A small masked image model, trained from scratch.
Model: arch vit, activation quick_gelu, patch size [8, 8], width 160.
Data: 38949 training examples, 88.7 epochs.
Rows from block 8 of a small masked image model, named by matrix and row number. Rows with one number belong to one neuron. Each number is 50 + 15 x the weight over its row's rms, rounded and kept within 0 to 99. All counts start at 0.
After each neuron's rows are labels from the 100 images, of 14848, where the neuron reaches its highest value: "top examples" is what is common among them; "peak at" is the part of the image that holds the peak. Only what is clearly more common there than usual is listed. The data: photos of plants, animals and fungi (iNaturalist).
# fc1: MLP up (model.blocks.8.mlp.fc1.weight, 640x160), inputs 0-159
# fc2: MLP down (model.blocks.8.mlp.fc2.weight, 160x640, transposed), outputs 0-159

fc1.137:02 23 56 17 60 62 66 82 51 42 47 56 25 71 41 48 47 43 55 17 45 56 41 62 66 59 41 33 28 57 44 51 43 57 70 48 60 14 51 84 48 56 66 61 51 30 40 31 38 69 37 50 43 57 54 60 57 30 18 67 47 69 65 50 55 56 38 47 29 64 38 24 35 53 43 55 60 39 58 56 61 69 50 46 51 53 55 66 54 65 46 69 53 52 59 63 64 66 34 63 37 59 25 52 64 59 31 48 56 30 45 76 54 24 49 54 41 36 42 31 60 41 46 79 62 54 55 33 32 52 32 53 53 33 30 68 54 55 38 58 70 67 52 84 20 72 63 58 41 39 86 40 77 48 50 56 42 65 52 27
fc2.137:68 49 47 58 53 83 34 03 62 54 50 50 80 36 64 31 53 62 42 63 37 45 61 56 54 57 69 53 67 43 52 54 43 50 44 42 60 70 46 33 44 59 52 42 44 27 51 44 53 46 44 46 40 46 46 54 57 59 72 33 63 24 34 46 57 15 43 49 76 62 28 61 56 63 41 54 53 33 42 45 13 25 52 53 50 40 55 30 45 65 49 41 24 42 44 47 30 31 54 61 67 31 99 59 52 50 87 64 60 69 33 43 33 59 29 51 34 53 46 58 34 52 63 26 41 56 45 52 53 52 52 22 40 46 72 48 45 52 64 40 53 20 44 53 83 29 39 32 33 50 25 30 46 77 66 59 64 44 43 51
top examples: phylum Chordata; class Aves
peak at: top left

fc1.637:51 64 37 63 45 42 61 41 31 59 44 30 46 19 63 51 46 23 52 39 11 62 52 49 67 51 61 72 61 68 38 37 57 43 77 46 38 40 52 47 37 52 61 42 54 29 34 51 58 38 45 56 41 81 55 78 46 33 55 66 13 67 83 66 22 39 54 23 60 57 63 56 62 62 58 21 61 29 39 55 35 55 54 29 55 69 31 65 55 68 28 50 42 33 44 43 53 40 64 39 62 40 52 72 49 71 51 71 54 78 33 56 50 52 78 45 46 65 70 49 52 63 21 67 52 34 39 52 41 67 53 54 44 41 35 06 41 54 49 57 70 34 49 56 53 79 46 40 36 28 54 80 34 60 39 50 82 28 54 41
fc2.637:51 52 38 49 48 77 33 45 44 35 41 54 52 54 55 30 53 31 59 39 34 61 60 51 61 55 49 82 57 43 48 51 90 56 41 45 20 55 34 32 43 44 57 32 46 32 44 40 51 33 23 51 61 55 28 57 40 90 33 70 48 49 38 58 40 47 51 57 58 51 44 09 39 43 26 55 44 46 35 70 48 56 41 54 59 38 63 44 42 67 33 42 76 46 38 40 31 43 52 43 28 59 53 53 56 41 26 57 81 67 71 39 22 33 35 10 67 55 56 93 41 26 41 73 51 48 49 47 64 35 48 33 54 37 50 57 47 33 65 26 34 70 43 46 57 52 47 72 47 41 30 45 38 49 87 43 56 59 63 06
top examples: phylum Arthropoda; class Insecta
peak at: bottom left

fc1.226:44 49 60 16 50 50 53 41 65 41 51 45 47 45 39 41 42 39 43 08 59 47 82 44 47 62 76 45 07 49 44 56 69 52 74 48 51 56 56 64 64 73 51 52 71 27 41 44 46 51 35 67 58 37 45 55 28 39 63 47 60 33 61 77 60 53 62 40 35 46 59 28 41 30 51 48 63 54 43 60 72 53 41 53 66 68 38 46 40 74 45 46 30 31 54 48 41 24 45 72 61 71 43 62 50 58 45 82 56 65 65 69 48 50 28 21 19 77 48 26 17 50 47 78 59 61 60 68 44 75 25 61 37 38 76 46 55 35 58 35 76 39 57 61 37 79 48 47 48 31 53 46 47 84 36 51 42 71 53 45
fc2.226:49 19 27 67 42 46 72 47 47 67 52 49 62 50 80 25 60 78 59 68 46 21 27 48 58 64 33 48 65 34 55 41 32 61 61 55 48 33 44 59 58 61 47 25 31 62 54 56 57 85 56 47 60 58 63 45 42 43 38 34 33 35 55 41 21 43 43 60 42 40 23 71 24 36 72 59 50 36 32 23 67 49 56 61 42 36 57 51 60 37 51 55 57 53 63 52 56 97 51 56 46 04 26 78 55 51 33 38 58 33 70 58 31 45 69 53 64 43 57 52 81 40 61 36 57 64 34 49 59 41 47 31 57 36 46 52 51 49 29 59 56 25 55 35 51 42 64 42 78 65 47 24 65 47 31 42 24 71 50 72
top examples: phylum Chordata; class Aves; order Passeriformes
peak at: top left

fc1.48:76 53 51 47 51 26 43 40 43 56 40 51 53 48 72 88 82 42 65 61 42 35 39 49 52 56 60 47 54 49 41 50 21 65 24 49 40 36 43 66 49 45 38 78 71 61 50 44 67 73 53 53 45 58 44 76 71 16 47 75 46 59 29 64 38 03 37 53 63 67 59 37 68 33 38 51 51 42 82 48 57 51 49 52 47 42 46 31 50 65 59 56 33 56 39 52 45 64 60 61 46 70 54 50 48 47 56 40 73 64 76 49 42 56 80 73 61 47 38 74 41 38 56 69 33 26 78 66 34 86 42 30 53 35 66 42 49 40 57 42 47 66 30 74 47 56 38 27 58 61 45 69 38 53 80 86 56 42 68 55
fc2.48:38 01 33 54 32 57 44 45 56 58 49 47 50 50 39 50 52 46 62 51 64 39 31 55 57 44 34 47 58 60 40 48 22 59 36 56 26 26 26 39 59 57 57 72 61 95 44 62 64 59 46 46 32 56 55 62 65 34 47 68 56 62 42 44 35 20 43 59 56 65 42 51 47 64 49 48 44 39 83 36 42 64 50 32 47 31 88 61 48 51 36 47 23 62 43 46 38 52 60 41 82 15 20 44 52 56 23 22 63 63 63 45 54 43 90 51 40 38 60 66 74 50 47 62 47 44 99 65 60 59 49 45 57 40 54 48 55 48 51 59 57 65 47 46 47 30 71 38 55 58 37 62 51 29 60 92 51 38 67 44
top examples: class Aves; order Passeriformes
peak at: bottom left

fc1.486:58 77 62 59 76 53 53 27 53 79 42 18 53 45 73 55 52 27 56 59 37 35 55 54 65 39 48 26 45 50 50 52 57 69 51 71 46 41 47 47 52 61 19 33 58 48 44 41 60 64 54 38 56 71 39 64 28 56 75 49 43 42 18 55 25 41 49 68 85 52 75 61 56 52 33 37 45 55 44 69 43 33 63 19 55 53 47 32 75 55 53 24 82 85 50 30 25 46 32 38 11 49 40 66 36 58 39 77 37 57 49 61 55 36 30 36 64 38 30 64 53 58 41 53 30 30 15 25 45 43 47 49 29 29 45 23 54 55 43 44 69 61 50 38 69 68 46 37 56 50 60 48 45 57 51 53 48 24 45 57
fc2.486:62 51 56 73 29 73 53 73 84 91 34 38 28 51 31 59 59 38 45 87 61 50 42 42 64 39 40 69 64 63 47 47 29 61 48 67 51 63 56 23 29 55 63 41 53 61 50 57 41 69 59 41 47 61 42 66 39 50 28 60 42 73 43 41 65 57 55 57 68 29 40 65 35 56 66 39 41 68 39 43 31 48 60 53 42 27 25 50 53 35 55 31 47 51 60 40 51 58 67 42 82 40 46 65 59 51 68 44 61 41 67 15 43 51 92 49 60 53 59 62 79 50 40 47 35 36 47 42 63 85 51 55 44 33 63 50 39 37 72 51 40 14 31 42 53 40 58 58 73 54 43 69 37 53 41 52 45 52 99 41
top examples: phylum Arthropoda; class Insecta; order Lepidoptera
peak at: bottom left

fc1.615:71 28 42 23 34 23 53 59 26 26 15 40 69 50 50 36 35 25 62 09 47 28 70 52 51 50 91 67 34 73 35 47 49 51 39 46 09 32 48 43 34 52 57 32 49 49 47 40 70 39 47 67 47 54 71 62 44 52 55 30 55 42 74 44 46 54 32 46 40 46 80 45 33 27 55 43 40 32 40 52 54 62 47 38 63 26 36 38 63 57 52 49 45 59 31 29 36 58 59 65 63 61 42 63 41 54 53 39 66 73 60 46 39 36 67 65 50 59 51 65 62 68 56 58 68 37 27 52 41 51 54 47 46 46 72 24 41 42 28 53 62 51 53 58 44 88 39 67 49 28 24 53 18 52 47 46 74 46 51 77
fc2.615:38 63 80 65 50 78 51 21 35 50 57 43 55 54 44 90 54 52 34 42 72 95 42 58 57 37 57 61 53 50 47 56 60 50 45 35 70 55 56 22 64 51 53 71 47 54 60 80 47 92 24 32 41 51 48 48 47 77 39 59 45 52 38 53 60 52 49 63 69 75 57 41 61 65 69 43 53 46 36 52 42 28 50 40 43 73 67 68 50 31 52 56 70 29 39 60 72 40 42 36 53 55 76 38 52 46 24 75 41 23 42 35 30 60 35 41 92 63 29 49 39 56 60 32 71 58 66 42 57 66 43 45 46 32 34 55 43 56 55 55 64 44 60 54 73 31 65 38 48 69 50 19 56 54 63 83 62 59 53 44
top examples: class Insecta; phylum Arthropoda; order Lepidoptera
peak at: top left

fc1.142:36 51 85 74 33 49 19 57 56 71 52 56 37 47 32 26 83 68 51 60 43 47 47 55 50 49 39 46 61 57 50 49 60 59 14 48 71 31 41 45 72 51 42 40 25 58 38 30 28 55 44 72 42 46 60 26 57 60 40 65 26 68 36 69 59 28 34 62 47 51 74 35 62 46 53 28 52 54 36 62 42 64 53 46 37 35 45 25 69 14 64 65 41 56 57 58 65 75 59 58 65 66 51 54 55 52 69 61 31 67 56 65 37 55 34 27 82 69 71 44 57 59 34 51 52 33 35 24 45 13 55 56 42 52 50 37 54 50 45 65 35 43 36 50 44 31 74 27 62 30 49 25 43 41 48 59 54 52 28 90
fc2.142:58 36 19 30 47 38 61 54 47 39 41 49 48 56 64 68 45 44 68 35 72 64 62 47 46 51 64 30 47 54 50 43 70 49 56 38 37 75 48 70 51 36 54 60 67 56 68 44 46 57 50 38 70 52 46 60 48 32 35 27 72 42 70 53 21 64 48 37 65 35 21 48 58 56 63 47 49 59 56 65 38 42 54 44 55 73 70 80 31 82 52 52 66 26 63 50 62 16 37 59 27 59 33 44 56 38 30 70 42 30 34 60 66 63 56 56 44 54 35 49 19 25 71 32 50 79 94 70 60 86 48 49 52 46 58 57 42 51 43 44 72 63 53 59 52 62 29 66 27 62 57 88 48 52 47 63 43 59 88 37
top examples: phylum Chordata; class Aves; order Passeriformes
peak at: bottom left

fc1.165:60 49 57 33 63 45 47 26 44 47 59 40 51 46 57 21 54 55 45 56 39 66 54 63 52 66 74 38 39 47 60 33 55 64 51 48 83 64 22 34 56 62 67 50 51 24 54 55 56 55 54 43 66 48 47 56 48 65 49 41 41 53 76 49 83 39 42 33 43 66 48 51 26 00 54 45 54 37 50 71 64 87 53 71 31 21 40 62 54 48 55 54 60 60 37 31 12 10 55 56 61 68 59 54 55 55 64 43 42 32 79 57 55 46 24 35 37 43 55 48 52 75 40 77 19 57 49 53 45 31 45 47 43 19 44 42 38 36 45 42 59 40 52 56 35 30 65 34 41 55 57 34 52 79 95 49 68 71 49 44
fc2.165:56 44 76 25 51 53 41 55 66 47 40 47 60 51 51 68 59 48 50 52 22 72 50 53 55 54 43 72 22 55 55 46 90 59 63 38 46 58 94 70 32 56 54 29 22 08 60 66 39 38 44 48 46 51 64 48 34 57 57 58 45 47 71 48 65 48 60 44 46 65 34 46 67 18 32 53 53 42 36 58 42 75 48 61 54 47 37 33 45 40 52 53 47 38 73 53 25 18 61 51 66 56 82 48 51 58 87 52 46 61 82 72 56 66 25 32 57 44 43 50 31 45 55 55 48 65 63 63 54 42 47 44 46 03 70 46 52 53 46 69 53 71 54 67 55 53 70 49 56 41 65 39 50 55 51 18 91 62 45 38
top examples: class Aves; phylum Chordata; order Passeriformes
peak at: middle right

fc1.198:52 55 75 57 47 46 69 44 53 82 35 60 66 36 48 37 34 31 49 31 33 28 55 59 64 61 52 40 21 36 32 57 59 55 43 57 47 77 27 46 12 64 52 46 40 36 45 53 37 62 41 68 44 69 46 75 47 36 48 50 73 67 36 76 75 26 74 45 37 32 76 25 51 58 47 19 67 37 76 55 41 56 59 67 39 48 38 42 62 42 43 58 27 63 37 59 16 34 59 66 72 51 59 57 64 39 70 63 68 34 74 56 35 68 31 18 36 52 35 37 50 33 33 43 35 53 43 50 54 82 53 43 46 26 42 36 73 50 67 37 61 63 46 38 36 76 55 74 56 52 69 53 42 74 60 58 60 68 50 54
fc2.198:47 43 58 26 47 52 59 42 64 32 33 37 64 52 28 36 64 46 55 52 70 43 37 40 64 39 38 25 44 66 40 29 10 70 59 62 56 43 52 56 48 60 62 31 50 33 40 71 30 33 56 55 22 65 50 50 48 64 37 37 59 70 33 48 50 46 61 50 33 84 33 49 63 35 30 44 49 64 43 54 62 33 51 59 61 57 45 58 27 22 34 44 89 40 34 45 31 69 57 35 38 41 51 27 64 64 54 52 44 63 48 06 37 43 63 33 69 53 51 25 64 37 55 59 53 28 20 48 66 26 59 70 41 71 28 38 51 36 42 29 49 76 55 49 78 71 20 74 50 61 69 55 38 48 76 37 61 45 37 36
top examples: class Aves
peak at: bottom right

fc1.389:74 59 59 28 60 15 49 53 43 53 62 45 30 42 59 35 65 58 46 35 67 51 37 60 45 24 49 63 58 73 56 60 94 43 60 38 52 58 05 66 33 66 55 76 36 30 65 28 45 81 45 64 45 42 42 54 58 43 52 34 35 32 38 32 53 41 46 36 45 32 59 60 85 45 71 60 36 22 70 68 43 64 50 53 42 52 42 25 40 31 69 32 40 52 54 44 53 43 62 60 53 57 78 47 32 59 33 48 46 57 54 55 64 62 58 26 79 28 23 46 23 30 51 39 57 45 78 38 62 43 55 46 51 41 62 54 47 28 54 63 48 70 38 50 43 19 65 57 60 57 70 68 41 44 72 48 20 67 58 36
fc2.389:35 43 61 62 43 93 50 54 51 53 47 46 79 63 46 58 72 31 35 51 56 60 37 46 66 39 46 45 57 41 61 53 12 45 57 52 53 48 99 89 71 57 55 39 55 45 53 82 43 24 51 32 47 54 53 57 39 54 59 71 72 55 58 44 51 39 56 58 71 65 25 37 44 58 46 58 48 17 34 20 17 63 57 70 47 41 79 48 48 61 46 42 66 60 39 52 51 69 41 52 78 36 34 52 55 59 75 65 57 61 33 49 46 61 51 53 33 72 55 38 73 68 42 69 41 65 36 65 50 78 46 40 53 41 53 46 53 58 36 27 53 41 51 56 09 47 57 32 64 55 45 39 53 30 43 35 67 61 31 41
top examples: order Passeriformes
peak at: bottom left

fc1.356:64 29 55 54 37 66 43 58 31 48 24 31 58 49 86 25 53 46 32 47 54 39 39 47 48 26 51 34 62 62 54 61 47 53 58 60 53 40 49 30 28 42 70 50 44 28 39 51 57 71 38 51 71 43 17 60 29 40 65 29 44 40 46 39 37 55 43 61 39 17 59 37 28 62 90 33 47 46 22 47 34 43 47 62 83 50 31 99 73 49 73 45 33 51 47 48 27 45 58 63 51 76 65 51 44 65 69 46 66 43 57 48 65 46 55 73 52 51 56 87 18 60 54 59 51 36 63 48 49 62 36 28 47 59 42 45 65 48 34 40 71 59 49 51 33 75 64 54 35 54 45 38 57 26 78 77 53 54 53 61
fc2.356:48 00 71 80 51 44 55 82 43 37 54 63 36 62 89 65 61 53 34 34 58 25 43 52 55 47 51 63 62 54 57 58 69 45 47 53 28 78 56 64 44 49 45 46 69 73 53 83 62 74 48 48 51 57 46 53 12 51 56 41 59 50 57 40 10 44 38 56 23 29 47 43 55 38 63 53 45 64 37 37 40 55 59 45 60 47 16 85 42 35 39 47 26 61 48 52 90 58 68 39 18 54 44 54 43 51 56 60 46 33 39 59 52 45 46 78 70 67 67 58 54 75 52 50 47 59 65 72 43 69 56 40 58 43 60 67 41 65 47 70 56 35 50 21 24 45 63 50 67 50 62 41 60 39 41 74 62 43 41 52
top examples: order Passeriformes
peak at: middle left

fc1.141:52 54 14 40 57 93 25 55 71 48 35 45 62 70 31 36 33 54 63 42 42 30 63 58 50 38 35 40 59 64 39 56 53 44 53 47 37 39 65 09 61 52 72 53 97 41 52 38 54 61 47 54 39 55 52 54 34 59 31 54 41 40 59 49 58 40 65 31 76 65 54 41 37 46 53 57 48 68 61 81 55 71 49 42 58 65 64 54 24 61 52 53 46 76 45 39 68 54 59 37 37 56 76 46 43 52 63 54 35 20 71 57 47 43 97 39 60 50 68 39 44 54 41 37 49 27 26 59 31 31 49 64 59 55 71 51 57 39 53 54 61 64 70 53 65 65 58 50 29 70 47 44 36 87 62 79 17 34 55 41
fc2.141:59 78 53 82 46 75 51 71 32 55 47 48 40 50 27 44 31 49 70 33 57 43 59 49 54 51 69 36 36 69 46 49 71 62 49 55 61 42 23 54 38 56 55 53 81 31 56 71 53 87 52 50 71 57 56 46 28 34 31 57 56 64 57 50 55 41 38 45 69 20 59 56 42 74 49 51 50 67 61 20 53 47 47 64 53 21 54 51 34 65 39 53 46 71 32 51 56 44 38 55 01 43 74 65 47 57 73 66 67 67 34 51 51 38 78 83 54 82 79 46 45 99 45 40 52 25 63 56 39 60 38 54 54 55 53 45 47 42 56 67 42 52 45 63 46 49 57 52 55 55 77 49 36 58 34 68 62 44 21 29
top examples: class Aves; order Passeriformes
peak at: middle left

fc1.113:55 47 41 54 48 70 49 30 53 20 62 45 37 72 52 34 27 48 45 50 56 06 60 45 45 26 46 62 48 61 59 39 50 53 24 33 59 34 67 49 59 41 52 46 71 89 48 48 50 59 55 53 38 46 52 49 61 52 31 18 75 46 48 59 50 41 21 57 59 75 31 43 40 39 62 27 85 77 54 62 55 50 57 38 51 47 82 26 48 64 54 58 47 68 70 52 73 37 29 64 43 51 51 49 52 71 48 35 48 72 49 77 60 22 57 45 63 54 19 80 45 60 52 58 53 47 76 68 42 47 63 23 27 48 83 27 67 63 65 36 37 38 61 27 38 62 39 72 48 52 34 53 55 36 78 49 53 48 65 61
fc2.113:57 35 70 76 54 23 29 78 39 70 53 56 71 52 71 54 64 42 63 25 42 72 69 56 45 58 36 56 51 55 40 47 65 53 53 42 73 49 42 89 58 55 50 27 58 33 46 37 42 32 43 56 74 49 40 22 29 53 54 56 02 36 53 54 26 83 52 50 64 42 41 43 56 24 24 59 54 44 46 66 53 32 46 52 65 46 48 31 41 57 51 50 46 42 48 53 36 70 63 42 17 51 68 50 48 50 69 61 56 40 43 43 56 50 53 42 65 58 88 34 34 29 56 51 32 39 40 53 44 22 45 42 54 46 35 55 43 45 31 42 41 99 57 67 73 40 50 24 48 21 66 62 71 44 37 43 69 56 34 50
top examples: order Passeriformes
peak at: top left

fc1.35:54 37 57 53 46 42 23 86 22 44 51 39 43 57 41 26 51 48 50 15 30 68 75 53 48 63 66 50 69 64 47 54 24 48 51 52 40 32 47 75 55 67 79 84 44 52 49 57 42 20 48 47 69 50 68 54 73 30 55 58 42 36 81 59 63 52 51 33 30 51 55 40 43 41 30 38 46 60 24 51 60 63 49 59 53 29 37 44 50 27 41 34 56 30 49 56 28 69 36 46 81 57 20 64 32 30 44 61 59 55 67 47 31 50 53 49 47 43 39 49 45 52 65 50 44 65 49 69 33 48 40 36 79 30 65 57 57 71 72 35 31 57 80 64 31 61 18 48 36 43 48 64 47 71 31 63 14 34 33 46
fc2.35:46 70 52 18 47 50 59 24 62 51 53 48 44 53 55 96 66 45 49 85 65 44 43 56 51 52 45 61 17 59 55 52 64 45 41 57 56 62 53 33 35 44 45 28 71 57 50 42 56 83 40 48 47 59 38 31 13 97 40 27 44 53 10 45 34 68 46 50 65 49 64 65 63 46 77 58 41 45 87 42 48 57 49 47 51 51 62 51 54 70 46 53 32 36 44 47 44 39 62 42 22 42 59 32 46 44 45 42 38 47 48 61 66 57 43 53 35 68 58 63 31 60 34 55 49 46 54 25 54 52 57 72 48 84 41 50 49 31 26 76 67 40 46 38 72 44 86 57 57 53 47 51 57 25 76 63 76 57 71 68
top examples: class Mammalia
peak at: top right

fc1.280:45 48 42 57 33 27 37 28 37 49 46 61 55 51 82 68 55 52 46 40 36 52 25 56 46 57 19 53 44 52 35 36 45 54 52 59 46 58 55 64 44 46 44 49 39 38 53 69 48 42 51 47 48 57 24 63 59 37 35 73 48 58 36 66 38 24 39 66 93 70 64 41 68 52 31 28 64 60 49 50 52 37 27 44 53 49 28 91 49 24 49 58 46 54 17 39 40 25 69 67 41 40 69 56 36 49 67 12 72 60 65 56 56 55 42 62 45 68 51 56 72 36 53 61 26 38 68 63 70 47 44 26 39 07 70 77 49 45 59 48 38 89 52 84 43 38 58 62 52 37 67 65 58 56 56 53 46 27 60 40
fc2.280:47 66 56 79 54 50 56 63 64 68 50 48 69 43 10 55 39 37 59 82 56 47 58 37 46 45 75 47 56 54 49 49 33 52 43 55 34 27 47 39 59 53 56 42 64 54 48 49 40 53 40 40 53 48 67 36 47 70 64 51 77 38 56 45 72 63 51 45 17 69 39 66 26 50 41 57 54 37 62 53 43 54 61 67 51 33 99 00 61 53 64 48 62 44 72 67 38 65 43 51 65 44 28 41 52 51 36 49 28 74 33 36 52 45 63 37 56 61 33 40 66 56 38 73 61 53 43 40 47 49 55 51 74 88 38 47 47 73 71 47 54 29 58 16 42 76 37 49 35 57 23 72 42 47 62 59 21 45 48 44
top examples: order Passeriformes
peak at: bottom left

fc1.256:76 23 49 21 68 49 41 49 48 39 38 52 67 42 40 55 64 45 55 25 50 41 18 47 63 55 40 50 36 49 53 33 62 71 44 63 06 72 67 37 50 37 34 22 45 48 66 56 56 60 40 54 42 57 45 54 32 33 55 53 49 57 80 51 38 29 49 56 62 50 62 18 82 26 34 27 57 63 42 46 49 73 61 45 54 45 62 77 35 40 38 58 43 57 78 60 43 52 64 54 66 32 47 44 33 54 92 50 50 78 46 84 37 46 34 30 55 38 49 73 62 56 54 50 44 32 50 47 51 70 50 27 61 48 17 59 52 49 43 65 83 70 52 62 35 32 67 46 47 41 52 85 58 35 52 53 81 51 49 67
fc2.256:68 47 25 76 48 85 43 62 31 49 51 48 43 58 59 57 58 58 59 22 60 84 64 51 53 54 52 50 42 54 48 52 63 52 61 57 41 36 34 71 55 49 49 79 57 57 46 52 50 22 63 44 63 54 51 70 37 19 62 50 79 52 52 46 00 57 48 55 47 48 34 85 56 44 40 46 53 54 34 41 31 14 46 33 54 58 38 47 50 36 46 54 70 60 18 52 29 46 48 48 15 59 50 55 53 48 53 55 35 45 44 42 63 48 22 35 37 73 39 56 62 36 54 39 40 74 67 58 60 32 54 50 49 43 51 55 50 47 61 31 16 36 43 66 29 58 74 46 37 63 48 38 53 39 05 83 25 30 36 28
top examples: class Aves; phylum Chordata
peak at: top centre

fc1.573:45 42 41 60 48 41 46 84 28 30 29 18 22 50 43 44 76 31 65 60 49 40 79 67 84 35 64 47 53 65 56 40 61 79 44 63 58 47 60 78 69 74 35 22 56 65 43 62 57 21 54 42 46 71 33 53 62 53 64 75 39 60 39 45 38 46 57 21 63 54 60 28 33 29 39 19 61 40 60 42 60 67 36 42 66 53 60 59 51 55 51 51 42 43 49 53 75 42 49 61 67 40 64 64 55 74 51 73 41 53 64 70 47 63 42 43 41 44 69 66 33 64 34 52 55 43 40 51 33 41 38 69 54 30 60 12 72 71 26 54 36 33 62 42 68 42 55 42 20 47 35 33 25 39 61 46 30 51 46 43
fc2.573:44 66 53 31 80 26 74 40 41 43 47 56 33 68 57 78 55 57 37 69 74 42 42 64 48 57 49 24 71 43 75 62 43 49 43 33 41 42 46 79 43 49 30 79 40 58 56 78 50 42 33 39 46 40 69 36 34 38 48 40 62 45 61 50 84 66 51 51 46 80 41 68 68 43 47 63 56 62 06 33 81 43 67 70 63 59 48 57 57 40 56 56 70 60 39 78 75 51 21 40 42 29 62 63 52 46 34 40 34 65 43 30 53 48 38 57 20 56 77 60 42 66 55 71 61 56 41 31 18 38 42 68 57 69 54 60 43 58 28 53 59 56 46 40 65 42 45 65 58 47 33 74 53 27 55 57 43 31 36 26
top examples: class Mammalia
peak at: top right